config.yaml
model: "masked image model"
dataset: "photos with spoken descriptions (Open Images, Localized Narratives)"
train_examples: 203450
image_size: 64
crop_scale_min: 1
horizontal_flip: true
translate: 0.06
method: "mae"
mask_ratio: 0.75
loss: "mse"
encoder_arch: "vit"
encoder_norm: "layernorm"
encoder_norm_position: "pre"
encoder_activation: "relu"
encoder_mlp_ratio: 2
encoder_head_dim: 16
encoder_fused_qkv: true
encoder_bias: "all"
encoder_qk_norm: false
encoder_parallel_block: false
encoder_inner_norm: false
encoder_patch_size: [8, 8]
encoder_layers: 8
encoder_width: 192
encoder_positions: "learned"
decoder_width: 128
norm_pix_loss: true
decoder_layers: 2
init: "torch_default"
residual_init: "none"
optimizer: "muon"
muon_scale: "match_rms_adamw"
learning_rate: 0.0026
momentum: 0.85
nesterov: true
orthogonalizer: "newton_schulz_5"
adamw_lr_other_params: 0.0029
max_steps: 17000
batch_size: 512
epochs: 42.8
lr_schedule: "wsd"
decay_fraction: 0.2
final_lr_fraction: 0.01
warmup_steps: 340
weight_decay: 0.1
adamw_weight_decay_other_params: 0.05
Rows from block 7 of the encoder, named by matrix and row number. Rows with one number belong to one neuron. Each number is 500 + 25 x the weight over the matrix's rms, rounded and kept within 0 to 999. All counts start at 0. Numbers have three digits each.
# fc1: MLP up (encoder.blocks.7.mlp.fc1.weight, 384x192), inputs 96-143
# fc2: MLP down (encoder.blocks.7.mlp.fc2.weight, 192x384, transposed), outputs 96-143
fc1.34:540482476504510500531553510508490512500498474427460512498526468477475484522507525489499491478504455515478498485502517558481461481504506476541532
fc2.34:450484535489457538429460520497526485506551479524534539525521479468493516484517500518500525481503509488550513475540503460498488489473523475459509
fc1.35:507505491511491457506486521511546512505482502515521547538532527438490492520498511491458456506500467479504518504491545467503523484481484499533469
fc2.35:515485526495544538499489481534489496502546461522482502494473493527500501497463504495493508522500511493516476463511465523495500490534505488446498
fc1.36:475490478506468507505513485511521501499498516493495499544494485515500507524478502463496488441491499472493438519481509508526553524512486463518508
fc2.36:501512538493532486476458521482476502465514485469497522491512513514504521519475499456512475526498510456511473498519481513494491521510527512508525
fc1.37:531528513512509533478497481504475507499500514447488460454497489453502529549482484509474515503510495512497527511495529508492533553531491517550507
fc2.37:504519505519515471483514522508535505479483475500500503496513482479477533495498470533475520490488466545527476501477536511454505498469502509511498
fc1.38:497471466517498491501508547505505469544498516548499464483481509512468520479492489506511484529515510500470494495542491513461470510490502528496535
fc2.38:506525458526532480545492481534527524525475521484470504494507470521509510496493482517511494522476524533458491499490487521506487511563534487494489
fc1.39:458513496482462488540502464567510524536476500472500472516517493514505461518507503518495514483488514506501517472441564459500426508498420472508538
fc2.39:506531488502505487491551504520513485506485489487522501494513507472441472516500511492493510512496497552495481504464509528477469533545499552458474
fc1.40:494534502497483463475530521490443486517512476460506518505508454501490528479540491458508496452494546520469482520498504474520499525494509505531484
fc2.40:482504472505509461506529519490509497463516526477502487522496494485493492527472495516505543508502476503507480477508517508431464497519499487491471
fc1.41:493483455500524538489513501461523480513455485521513494450512476509535523491529474488488540461538517484510489515535496492502485538472493505497507
fc2.41:495500503480472484510521502473487478482471521546466516553480506459489527503495532508508511501523522489534493521465518486503447535479511476490530
fc1.42:489517495461506530486516515520490490482503475488473468502540487487508526490505496522508477507527526495484519473486481496478502495503485494509514
fc2.42:498473508553491493519505507501550507484466494512482500471487476478505469477518491521482514508510508504507479528505481497508513511532499476508493
fc1.43:559490464486489488481501508487501529501499508474532463478518524458502524475505504508508524490508496504486498525507507534478527512485517481499487
fc2.43:483498485502516471477515525490481476498521527507461462510490498518503509511532490466532509478523499525447477499508494475480532506509524523499478
fc1.44:468506489536497464510552478511531582476481441503489457490451504524474490516501504509500544492536508500503505496496489502517571463470535518535506
fc2.44:514480544491483556487471499493483439521505490516476517474542519530482496521513514488530481554482485437503532509515496510499448490530486526465501
fc1.45:548545470507484483498475469500495477507494525512529506517483436466526509491540521508470531520486485468502414497494535485484471516500517496535490
fc2.45:486501476491515484511544486493491459497505524533500496499499534515516461501482459457508469514536491487526522501478535477522494470467541492473491
fc1.46:540490497500493471499474480518450482531474483485537510460451529517475499495505482512495489508527530501517497521506513481515525481538517499520517
fc2.46:458488497470495526548516505520582518472501501520522519554529482517477508491509567475514525511517501470511493436468501510464514509508483457486513
fc1.47:497470493541539497495490482483512517499498508515477484500498486527510504468515469516483516566483489527449498529512523522512472490474505501503467
fc2.47:502493505481515502494483477514496499503536510526474502485490513485499512496515505526474522532516493499511445485527477520480503515472486535492521
fc1.48:486482502529511502520518547502520515518497513528494497542461454519467501541498497449478446495476489569464527498527511514506509492497501488483478
fc2.48:527516526447543459458494525483501480535534501456477506495506510536542492462496464545532562504533456443545518450466505485469523500508511444505485
fc1.49:507468500542473561518487549496521534480513509519470479533476508555495489568496490473499445499508497564469526475530566521509483483490537474462499
fc2.49:513503511475478442490463486526462516526456494463505503513470491489553498490510488516509483533510548492532526502530486456551517538452498486505523
fc1.50:526444516542492493525452497515530479497497500519528533488485550497518491486509549514527527499470510512479512485487523522458516494538550490486492
fc2.50:505531523493515492527552509467504520524485542525530467498476454509550518491528454461467522469445535513514486482531517515475545512553484484490499
fc1.51:497477437477484508528487480475508513496491551465542499532470491464513520461486507504526513482549514508483500493490500507479474506481508534482484
fc2.51:527514497444510500495547469522479521523478520548498528543517509455508456515515474552469483529502490540497497534525474472487499490454511512500474
fc1.52:517488504535531522517520541494521500523506495478483477487510499529512473512520537507506446554491474497483526500460491516465491518476480502468511
fc2.52:493493460479506514513501486530496484522512533503491521477505448512529517498507514478502499478482496502471524497514476512525498513527515504486518
fc1.53:500496508491474451471461506516506503504492510503455524483497491502523501506468482505479465526449503516540453468507515506487466519494470487491476
fc2.53:469500493512504527535510494506479504516435566501576540530488491524462492505496464500498493461562498481496523509500470495493558482500527497501477
fc1.54:526500527497534515497521515474499519540510501488513459532548481498519504574503525522496506484541462511508503495469475509499458498492522515491492
fc2.54:437479444520489507456494493528497509512560468529491541515493534507531502485477479517492511499450531493499547474500515464494530477499535473500524
fc1.55:486446496498523491495468491540478516489521478493479510523505476509518528489505486538538514494456537505519504504499450492537535511496538484501505
fc2.55:485491467488515528528493515553520529487525471506452552481496495495510515498463503496482527494487497527501489473491477504502506486509529476497527
fc1.56:501473549498485499527513506494502482488502528492486477459492486499527503533514486503549521506480482482488504495509475518502517510499482486499483
fc2.56:506507483482491515485491490501521518522505486488479530528501508479510528525485511528495477483488517484490499492529477498478497530498521471508528
fc1.57:512533465476475463489489468441487507506451516542502510498494455490477513470542521500488517460513503522483470497484525457507459494493512491496488
fc2.57:510482528547532519525514564563521513493534469438502528530537475576540514492458486480505471574471489471505519473511443524521542521514482495490508
fc1.58:508518522480435474485489489546484498501497520497489482532497497496477496546492506533502518522503464523522497497518523537497517505516503523470500
fc2.58:522528472469505492468499509474518495483524462540496504494515498472516482482507528473510507482521505445507492500488542485485465509498497505514489
fc1.59:510498478494516497514489475508512490517507511509471467490476470491497522523494495494493515524476513503467479518495479490489493542503502479508492
fc2.59:504501458501501511513532514518518492501524488484502485494510525518504497476507507510520504491491507507490483510493498470466518533510495492477517
fc1.60:449449510527492491566479491535510501515555509516527502504528495505498495529506547532506534529540490471482547504406462534468457486480515501530509
fc2.60:543521460495508502487552454517472450517461530522488479524531504511476472472509486477443467496491531531502532495532559480509535548521499459467497
fc1.61:524516475517474483473482530508510503483497510516493496484501475461479515480477477508515494493500493545516454467523501492498515504486556523525525
fc2.61:483500529487519519525499463521496498556484480511496471535510496533508491532528512503521489465519520484467537549474538490472497531511453498519451
fc1.62:497487493479468511475478503496483498425473473500532488542458511539539485442537465562491507495441494459540495502512436471594483506531486530473524
fc2.62:450523479543566510493485498473490461534519439452507493490541525464471497452469535498523496408501523481525522549511540551560559490511491531516493
fc1.63:521503495490495484491465514490496534505501521487469512511522517466543458470528504511499535510510540507545487526517499504485499518500497440509511
fc2.63:465473508516486559510505501531487505513494473496464518456460467507464488508507507522490521546500469531459516474466452527489487493523498542488516
fc1.64:513520468525484512490462525508524512485505481543511454517498481497513500510509511521531494501519466481512481491495521504522507458528510503479502
fc2.64:516521532497535565531483489473514508486501498474484507495490485473464524490505464520480520480505493511502462517532488521517479489503515514513508
fc1.65:469505460503476509506477483521500530520530532516502487515508499516496481479501448510521506517547486552554475483531461523431558516493483478504522
fc2.65:520449494520506504510508527537514504510491486520479515472474461541503510472519508517469480495500485487535519497503529527502520495501497513487515
fc1.66:480532471536550477509535537512475533526492469557461519486529517490503525483522472531479511487516507512484466487494465516466500510497474547466521
fc2.66:526511513432453517480483412537500501464475554474502485472539508498488496509495491474502483485476548509507546510508529491534515502597551519523526
fc1.67:540514478499481521533511475518459509526479468470530559472415489551513559463505501477531504496517529462496502523478481477483479454512529486589497
fc2.67:512514460507486473492502487505471516551508507519494549467511477468481516511500494476548496476468486468477536509493576517511492450512479428523470
fc1.68:488514523512506531469508520500564495476526475528478442479536500494510478475540508477505520510503558499509453512500464521523490527467525515516526
fc2.68:506511483488486484531506530511489507477512486512498488500489488506509474511483483472519479495487442468502470496484527508496511517524528525490505
fc1.69:519514472482518431484532475526518550520500493521485466539470461429502488500495507475538499468478484496519529500527516501501516494525493542476508
fc2.69:511518533540521529453588515483560490533513506523516508506498500492486454472462454479514483525484498484549496501541509509512502501508487502485506
fc1.70:533529509490541458515525483508486489475528491481462488529510492526442483465503495496446485496519523531534465498479513497489485550529464537515493
fc2.70:483474514531454531430453455452530493489514495581488520478497480484506496541566458498525575492499521444494504484530510487538514462536496473493490
fc1.71:522487520440528476480521485503499488473551510494480502457511515491469533510496522521477454506441501510520538513506522490431512517483524456556545
fc2.71:452470495543450510542480506467501512513474506472544490553493475520493459497528496509513513504530451471497506505511494486548529497525478532471500
fc1.72:529500533507434485524529498496530560488491475493506514492527505530479499501515511491530496531510472531469485505493511523537555505507530513498508
fc2.72:522483493510505467507523510467486518460529532491543510534506497523486502477496504478543523480494506487482506482483494464485479510515483538512512
fc1.73:520472490546491508479466504484501489509517519550511515486466511533469506505525485507501524554548463511510493501470490498457513478500522506495506
fc2.73:514486503511489487497498485522472476530509521471470487486468483435487498516492502494532494522518528486477473501509497547498462520504469466514512
fc1.74:480526501495515518470499510517497512475515487529518495485508528508486506507531511466512463508507501522514523484504528488503445472487506520506493
fc2.74:538499490492514490503461525493499516539496516516476510508499499476492505495531494492507511490495486491471475489486531513477519518536507492474492
fc1.75:480488520509487503513503515545501470517485465512531501512513530497493531502529504454531513443480548471464470492520521514478493497480521502493508
fc2.75:515504495504515483481532487470506500460480511482503492466501480499494458524480480523467490534478487484551515467483504508503488535501468499498475
fc1.76:546520519509451485526532530501539482460476506479476516498494504480512523512439501486462489488464493521525500491486485467458455498518489476484521
fc2.76:480478506509523494490445490502502530510524497477482492482500498524458499501466484474481525506510489475521470536519489503497461535469533543482513
fc1.77:526464517536472497482575475482495495499543500485521502500540519487479504514494503489570479516461478488504451486494536471527539497491530485518483
fc2.77:527503506531540490486509502504509496494465494546494479521493503519521484513476515528483500518508488513511514492539499497462503504538524520481488
fc1.78:499516505488530472498470481499499498478487494475524459469514521520509450498500510503516474502513438558516493487481509501477449422518485525485559
fc2.78:510526525491527493494546512487501505483462484527468490500528510507513511526490492537486467526501526496498469516562496483552518534506492513451501
fc1.79:542554532502510493505508504466508546474548499468491471475448500489550505526470515511493496526507508471474533480497479521476475472488488514470547
fc2.79:458456464534451535535451472539451492539501489541500539518527509507456482479555500517509506489492513546488529508460527489548488521533516500535481
fc1.80:453480524555430506534513470510483506501523478481463547499537492530499529497532454524510483513489505531478503527507474468510492478493508477503531
fc2.80:561506482474514501522470524495537518531479518504530483516489473471581481496519516490516510452515510503503479505511470527495572475526514543504506
fc1.81:503489508504509520492449473518485511492483528511501516525491537486479482522480521482500473539484498519504497484565503516483523498489511500507462
fc2.81:502483466509421467503482473468504500563465486470458505505502486461507538467498510473495479453516495454495509536481504484502538479534519490483563
fc1.82:452491518488504546481455461474489446497479439456447513515522529549531470500478498521484527494505475487444493490511525491513472484507474563533494
fc2.82:516448498578488458483509454480487490476555482508496477513503517489522508570491469491545454547576469463511450492510489470490544540495527524484485
fc1.83:479496518490458482499505474539503501525491492449520493485532450546490507492480508514532492498501481509455498497483506486484438505511556541530477
fc2.83:494496478539500536512503501513501446482504514455513527503475514489507475526456469488485499475512530513486514504509452512528502537514482494502500
fc1.84:520518517508525532496508527558496509516511466492549500562507536515481493525549514456479501522511497497504479555443534483504505492505495455527473
fc2.84:478496465470514475488502476507497489492519529534476492467506518476539496497475499523477473491442529509491546506480511491497543505547498515457505
fc1.85:516486507481504452502487527493479482523458479501485524503497490488488548515504489473477493494494511499492500477510515469518488521471504460483494
fc2.85:493494486497515487503453508481494485484551562443478490558501475520501480457490507516537483536462495489526522516500465521480494472517511512532439
fc1.86:527485469491494494480459515545512538498518468467490471514510471466500467510487468528506455482521492492474514504500512527537504495507506506503478
fc2.86:476518543469510539521507467471511498511471505537484500468527546525482482499490512488524516545527509492500525491486504499483514520507495500523548
fc1.87:493473494531463484494478496513501518549511497461510547504504523491517502505459490497511461495516514486487497463514522495491480551475561473511496
fc2.87:496498511467485496488528476426448483466503495540531512484458508508485460507514499500486529494524501525509507528494513506502497484494489519527511
fc1.88:493511524456519477507485501538482507488523542478526535481540522477472505514509504531528459538495497516515517550535535532502448492483543514502497
fc2.88:548514491475533497510538523498526500493498500509479509472524480479527503509466452529502528491501490516509481492465480517520478480508477461472452
fc1.89:463483490511494512524472470531542492501494504464496525502478493471501474499477498461490514539491512521489528515548537479525489520492457455518510
fc2.89:530507502491490493466519506475496487504505517537462492501525496535485504516498488543481485495519502482532474498495508511481494478500540488521508
fc1.90:471485489482517518476525468457468503518492506471474511500502482488537506483495506507484510505484499505508506524514515518481480486448469507519493
fc2.90:504477496499523500499500467559469498492507510512509510519506481494492477509502506510494479506512510522502479502538485513485518532503526501480499
fc1.91:559525537541556481513494490528543531469545488510488514477521527504504485491480491517517474510460474504478469543482475478433499521525483489489517
fc2.91:484524503458502511497506515525487500477526496485491521487509520497496490501503482484496487495481487534477508487502516485498460501510506513503499
fc1.92:489509512485523527516510473497509512506528502465449518508500486478495494517538493485521483539459544525486532509508527485463571549521511469489525
fc2.92:499512439503489476476521482490498531467514523517511509512495528508499498514494489470468508488480522545532513507488484491491505530506518521504521
fc1.93:516560503514503536483477489499527508528535498494496492502503506520490501471451504496497498476490518489528541502484499481491535487499511542536496
fc2.93:434441496508449470481533499519475551486473472549512529518497489468553507540516527488537555524535469493454461496529500495510466539489468506468560
fc1.94:480531454498504487489484540499486492463457505490518486515512493504519503525487528516480467479494549515524519508552457437492483496510492469496482
fc2.94:531502515508472525535476468508479489542483502540437501498474512470496511506564469519484493527489422478472498499435562560500488522465517537466494
fc1.95:491535486503515512511494490508485468523477504517517479518541512483542544510521463512490492502502490472555497508518555470500521500470499495467527
fc2.95:542500489511521506517567487562449529478485482538511495440512555522488507456513482461506464526463492542508464539505476494480439502497443455524482
fc1.96:521480513500492510456496528483531501473440528463480510513455504495481495471489496468526481475469507538514440474558547474507527513479498509516502
fc2.96:533479460503533503513533468501525482493514501528529496516536479503488493512536477529507461529498546488494545533478492513484520483532508467491504
fc1.97:495481462574453496461481553500557511542471493480494473470474503501541520502535500523498519482512498495492480540488491521502527564476524524511489
fc2.97:511521540436495529493519506443492483476509499540499506487475516579509495531561489491520495543493471516543526513470511471511473435498526511519467
fc1.98:502535494499476538479519466449536495508553477528515511494558517529455487500530491492492456501523464490530483497508516485537490498519536526494499
fc2.98:506498509507520484546502479513469534476477514475452505475489471498510480531493515525504514495465522537471490488482486515452527512493498528503498
fc1.99:503448479476518498578458511518457487507525500482507482501507478466499504480455494503508529486505501525477469518509483502496501496472494472554465
fc2.99:494496481505518512483537505494526498511516510535523519529474510479528532509521498510505512498483519469493480514500528505497526472479548468484531
fc1.100:537512528555552512526496461529487532491481541494487538499501512511500487488487486521526488504500529499506477498510567526488513515513481455501519
fc2.100:482487440478482479485461497535466509524492486519486532504533535505459513520503462493459534518492523496447493452528453476481502544529490542521533
fc1.101:537470513477506527491508482513488517489482510519539521490433457539488559480508521542498474461530476437504509509460506408535443550463498546563490
fc2.101:497499521557455499471457539562478481543504489459435514425509495503503520473453460481488464555500505513452484475490471557513479473521544481482498
fc1.102:551490525475513475505536484513513458472511448527468503442529494482465473482487504503506498446450541504529507499497508532483492493464492491509509
fc2.102:469521494512514510462448502481506540521489519485541503531483491473582457531570465494466513525538482492472503475514551456516520500524504525521495
fc1.103:508458485488511570509498538512488499462487504447542535515525521506553493559475541502490537473470578529491526527498420508552541565470449471541451
fc2.103:483510489519483464515515501471509515467517497434494483481540504522470512473465521517539476515493486535461546492521489492516508480526539464525484
fc1.104:533464489512512525500456484498515526460505476534484494524477506477530495482471494549508523496509527486509510492493472486557506503502515477513491
fc2.104:488516527513509482503474503502503499511485513465508526460529472485469515493527470464501538507496458525493459504514493532514480474514539491486510
fc1.105:485482482487454518557508497550495473479521494504491525479535465495501514476508488496517483441498566503477493471487496466464526475465561501535512
fc2.105:491542508578544438488523553427509542557471520488456499469472447520522492539459513506485536483461466490551528557499492455519512543510432481475504
fc1.106:481519485492481482500480527471501497501476534518498495506499479486490514483469550493512518490531502486480447458463499475471456467499489519516506
fc2.106:499524520463518504550525514494465479482506480509506520533496525551485527518526518522477528527508508522503500505476492468435517518483481460515514
fc1.107:504533488495495500501515486497490495516506488443517519485477503469477490483458516520478491526458477529499541512491550532481491534467509486493518
fc2.107:472475473524521511447465505502538515515475487521487482561475479496558510491522489526507483486514538489515463488512458504547519476500550488520508
fc1.108:478519522506513513491506510494532517520492525500522464495498472525492468487491479500556493514493492493502529526525497514532496507498483506497502
fc2.108:491469508481469520501533516499446462539505486487502492444507521486449514555519525493482456459514482516511496513500532480482464484510494510490482
fc1.109:463493479520474523524480454488503532462477550491540491506466464514505496501502481477491501501515528484479472494488520533529497506524490476527462
fc2.109:485496498493480473523462487520506514474507509487517525495530498550507571496535530490451516508503495503469523468502484506443508513485515463477515
fc1.110:524551532477510504488511476487491481468505505497460489473516495487496559495483519509461529545481478571556475494505532488469516488476512470527524
fc2.110:488488519509463492528522521497498457498458499479552525494509479473474460506516462499537499476512504492523545513508506556521504492545507498465515
fc1.111:462490493532522519458466475450484518498479497482492496523484495512523543478506488492485476545495496524494477526515532489515510467522527507508502
fc2.111:497462537481506559531478495500501540485500551518518488518542500508547496503526440533484501512518476508443489483496454514499493449455501537507510
fc1.112:520486502495572465494523552485512526510483552506512468548504475490535465550529507490498492524478446480495563477488440480511483489454448521504492
fc2.112:508525536482459560467498446533534476509526468503490525429522499500457482444478523462489527490505514541492468495546526531465493560521521477480492
fc1.113:522519491493536512543521566497481426507479544496530508486519517532475549452532466470519429499530511497485467506464509492515545465490515441524520
fc2.113:483441509480464485487454501495477518531472509455466496535542523500525520504521461500497514572534456529465555516585459488490497485508419540525531
fc1.114:559485510525492516489528506500536456482488474466500537474458495470469451474507516524450486508546536484472557542539493518462540533508479514509519
fc2.114:535522497489518500477549541495524476513568506501483482488520451500501473506496558469529513511460509508463468507479521506512499522504494535504499
fc1.115:477548484476510495471510497500493491523515510497538474527524528533476490513512531529476518475512520510512525493466500467488503492474457475526479
fc2.115:501467524516494503510455463489521521499475573538514495505495510492496529486457463468530489519464482508536452495467541486532510501559521487501501
fc1.116:574478459519520475504518467540504550502508534476503488472528508514504506489502496513535503505410522477481452480506518491462500534577535454466497
fc2.116:525497504555555501478520481462504531550520500533476522520531484455447516485526539491458461515515501541457529520475494522469511491459444512479511
fc1.117:536473477480503506511550500516502529457521534487549462515481505480514501482463478516442483472519493502482543463513483503522531526498499492490476
fc2.117:447522502481481494486486496475507505529495521507493537534529495474502507460515503520519520506481505522487484502486467499473490492512476492525501
fc1.118:520453498464460520474465534524462462582516485506499581451568521485526479478518495520470532496535468451504541477485473484436466476474432483446513
fc2.118:483519518544504462540472485514484515499534513523460460509508536500469519496533527497495578482502552584497531428452491491519493521500517500493486
fc1.119:529494538537534472491478491505474524488520505545552526503496535542489537508512502522559496484484495523527508552506455518477524521508560513526449
fc2.119:492529505461447511507521507468549509486500521488478463533556437501520498516506476471467477493513464485502516486491561478561415480491457504473530
fc1.120:459497517485467474522509493557463541472539499433473462517539521463543494511508502513525510499466501514519475475492472500480568498506506528491479
fc2.120:485483503525502545493493475497486475488459527495457532471455486479452514478503500501488513534509528482446483483472456509490488495524473472525496
fc1.121:532494516480499485524473506523525504499535509524480503482525513479531487486499513469509505524522508517517476508501511501508522533499480484498501
fc2.121:511518526512535493524503472482474472461533469514500495505508502506486527502517494522483511491471512480520527496523509502470486499506505489498495
fc1.122:489456509473485525503479519474447474494520490483523509515506508488434509516472467518536533485544506479496504501513487532517528504462506442566486
fc2.122:537512499498530480448474494521504482474488488482507515479506497512504526492496495510509459503475493503466469492511479534513487523513509517477458
fc1.123:556451526482455522456494516474499502523441482486467531482497485484531500503466523491496506485505518454495478465542469522454480553492506451479508
fc2.123:454475471490498490476505512504486460499488475470463509466531471485521526483504452545490442429541490461525488519531435512455470552514568515505482
fc1.124:480522555464518501515479506525485504531520502467520430497457454537457491505516513512470476476520452495495518554454495537510476513500575502582487
fc2.124:537514543476495508470468476517528510494507486502536503515528462543514474503514530472514512526450468484412485485508494505521499527530488527485480
fc1.125:493471493481544463530528480501456485507458511505512493491484500490523501469533503507496468537477498502453480485510520514495491526477516446496497
fc2.125:505491485526517485482503494508494550475504480482532552484560497501499477536557503497518530513512520441499455509491469480479444462510482486489545
fc1.126:552493502506493514501500495496517511511503485483506530475503500445495514481484523494510524478466532505506487505456475522467510489476487468507503
fc2.126:455502500479469512485510497490501520478521490491458505522487509466489501533514483501503487507485497479509493506546494485500439515502511528505517
fc1.127:504465518506522492502479489545479511490543450499520484512493523516520477543466453527497455493512480488511539511520473504484558488494473504541509
fc2.127:537518478496479547518497537505520526474470530558528469478505432565521497478505500483461515505452420477519488518485531486540466504494488511485497
fc1.128:449475509533543505522496513462498513473554512509497517509475498473494474530440477585510436554530501527449536573545546515476479537453495458529516
fc2.128:531493513537494493484474514478511473461514533519533466496549496563496480518477475485468485480529490478557498514476501490509517494508518521461565
fc1.129:538491457517491533489528495493450507492495465479460538507502455477513462486476500510510552518524474479501492495534469488484520511479518499503486
fc2.129:520511484473528527530501536476506510490494503482511532473475495513507505558480531497484558504483473497460523485487471497499490518514497529479503
fc1.130:514523494528513523517504488507466516549478497505517470515505503510519508485511514451499493489499489513470512494481524485492482521501481483481511
fc2.130:472515489464523478499548490515485496508520502548480502515534548527487504528521461518469502533481498470535521482495521443485431528485496484497495
fc1.131:505571525515509546520497449471491514556510496496518467494493467478506479507494527519485503531530492499507485481509488503537550510520522481511489
fc2.131:469455521501437486507522520503551487494501521525456496464527514516528518512547491523517498522515479479539510474473534463464489460516468476476537
fc1.132:477507492504480470500490512537469448499512458489489503522498513481463512490518486488523512458468548478505486462477530524492512482502531494529495
fc2.132:528481496510510505497533472454514504465522491498505443476496468494476453514470501511510477501457505488510493524540492474488515513480466488500488
fc1.133:480484494486529502500531449467466516447523518509483510529494501498507502479492517523491493536479500528493468476521517518478482467465507488495508
fc2.133:499520536507479500492467530524517483539483535494497477463500490487483467511498512505490537479534477512513521498505509482529524515473496532468510
fc1.134:510500488484502490512497520513499516501473505496493491509558472513485491490547536523504521500507489512464497469506483475491500519489503478536564
fc2.134:467495478485519511478536499505459472480564471494516493485494494497466513466516501487487450482524527444541506501486565504480522472516504464478533
fc1.135:487488446462498487470517504535507538500520522537508503484492494512504480502473471513527490499531509535504500492496468524479503485508514496496546
fc2.135:493544525575496530539492507477485493520459494467482438535544503491502519477521538463515496482474536465475498514515522464476530542458478536538482
fc1.136:509506525479529481493547492522491533546504488486441492496494528473496505501512509454485501468500479473480518452492454538484487522541501503522500
fc2.136:480486499515501508478517524513505432503497524485464496505542486461502522504546450524486492484511562498512551466518501470478495533525488474477493
fc1.137:501472522498500526447487490523510514540505550508517497499488513532452525518502495520491475477472514497498506509526500514507509474475499518529482
fc2.137:515514536508543509543529537457493494492507502501486521476516523514525493539489481517510537523516498530526479494461496519482481472491490505466485
fc1.138:496507506490536500578543507488522510499468451458502518484481530479532510484504482514521468514501506465471517525548493511486530499513528481533507
fc2.138:522489463491504499462486502512464532508503476549488511525513488548528492483474521502532528521454459526524536463470519484514505486491487494494499
fc1.139:509532489501507520469524491495479532507524517492487494477461511478511478497492492482478495543516526499482491468510495497515520435512438494515475
fc2.139:519469528573443501511481508522576519517458483508545522492512540512486489468510526515486431488488495479503492510477484500507478478497512481518490
fc1.140:470469425561513518455483514527498490549479451491459526484452470505516495498489551444546523519514511486500509478457525459536532473577505460519536
fc2.140:509476506535507507490499491521436493465501470477505525491492537514437522509517489509457469498507547497472500473488493514446533518514510490504502
fc1.141:507499540541456507490513527526527505498478487516508499541495505516479491498526460487512458498468504530493530486492492497522485498491502508507511
fc2.141:531509500491511469453509498485511508486481500507492496472497474469507509538513516516440509540526491514519545486505508526475500478511514530441510
fc1.142:510509535536489519502523474514499524483484523523534454496440501519511517505486510489488483539486520501468507545513534518521491550491511539493553
fc2.142:491496522475471487506481504517484479521538506507427527487556496502494522498489507492533519486476467475498471472490513472518504473496529486477481
fc1.143:491534497501471511514455523529527512507489501516505478559540497503411439519488464484493547503483505521505525466534473465465491485520490507514453
fc2.143:497492515467495495515531449491505533508476491513492523485461523436474514514491529461482466438524516501485473521526526540464482504485499508487478
fc1.144:515515511539524524513524476509512499491524493519522501503531514483532460516523528471540512501491508494499472527489511497502479481504479516509475
fc2.144:500490506445500479475473493473479485498468561490454513453460514500475495419494436566474546502532508475532492484519479498480543472531499499533505
fc1.145:485499492531491497462514491518462512518505531472494478459517487495506487517534490467487484560514512503479509471515513489479503506504513477488485
fc2.145:485512477509508503513491528508544565491518491530502524508497484481477490482482528479493499503500484493528484498509515493466504504477524496515499
fc1.146:510476522547533462459464491478501490487527480503461529527512491517514515500465521510515529481512506491451492472507517485473455517474497499538490
fc2.146:501522486511558531510524491528495531520487537465517494539508515521502562500466478485466488502493522476465461471479460504467474452515490486472492
fc1.147:465514511516517460498504501474488465509501503507505531500522508509537505477511515519536498482517529523490472532485520520495483511461491531519495
fc2.147:500529505471500483512525487494465517459510483543535521500528512520475465475503486482513495513545504508475511486515503493488503488522464468549490
fc1.148:513507475530522478518521515474483548530501492529510500519502540494495534529490454467494505509511533507506508475514516481485487498501474497486511
fc2.148:496555540422485526516457505530518451520509552474496472468461481517519473472434468561519456490452518524519557535479514507560566540501537519545488
fc1.149:510494495505494473485488493465493503497520491501445533512499514476499535499510490496488453539511469529510511492459551514502503500484544514509461
fc2.149:473530490490498486504517505520500467524486527482579494531530486514513466523462495497531536437475510476474527511542440484509499486517453509499536
fc1.150:518548510540522500506544488446521516511519522481536526509522517516480470502493498484481470490496509532493516466518519495536499507468482453472483
fc2.150:531472520501512516500514519526485498539498479541514432458484497519456557531527529503540489474489492525500453521480483471471474470479501487511486
fc1.151:444505516503481490505529493505455513453502511551508485542488521505562512536480519517530484526479456521512470524502521503483490436533511516505472
fc2.151:526522485495473521502530541538541537507506494500499497481465520506497504496517475507503493485530498490484472519484514508500515539482527505482479
fc1.152:475543510488498509438516494510485497526484491489479477487490521504488501530500509501460490516500494508469536478485509524451484511524469510492460
fc2.152:507507480503473477511518506512534533504526520482521490514512487499513483489498504507517507490474514516471493510491496523500498524494522481514502
fc1.153:472476478494502473524484500512494518525469499493500515490485523512493486495499496506498515490497496499470507517506535481505498528516465492477457
fc2.153:500534490506497472467494506503468514493483521496534473495508507516528510555516488456474508474521502528482499461471512529471472510478506494515514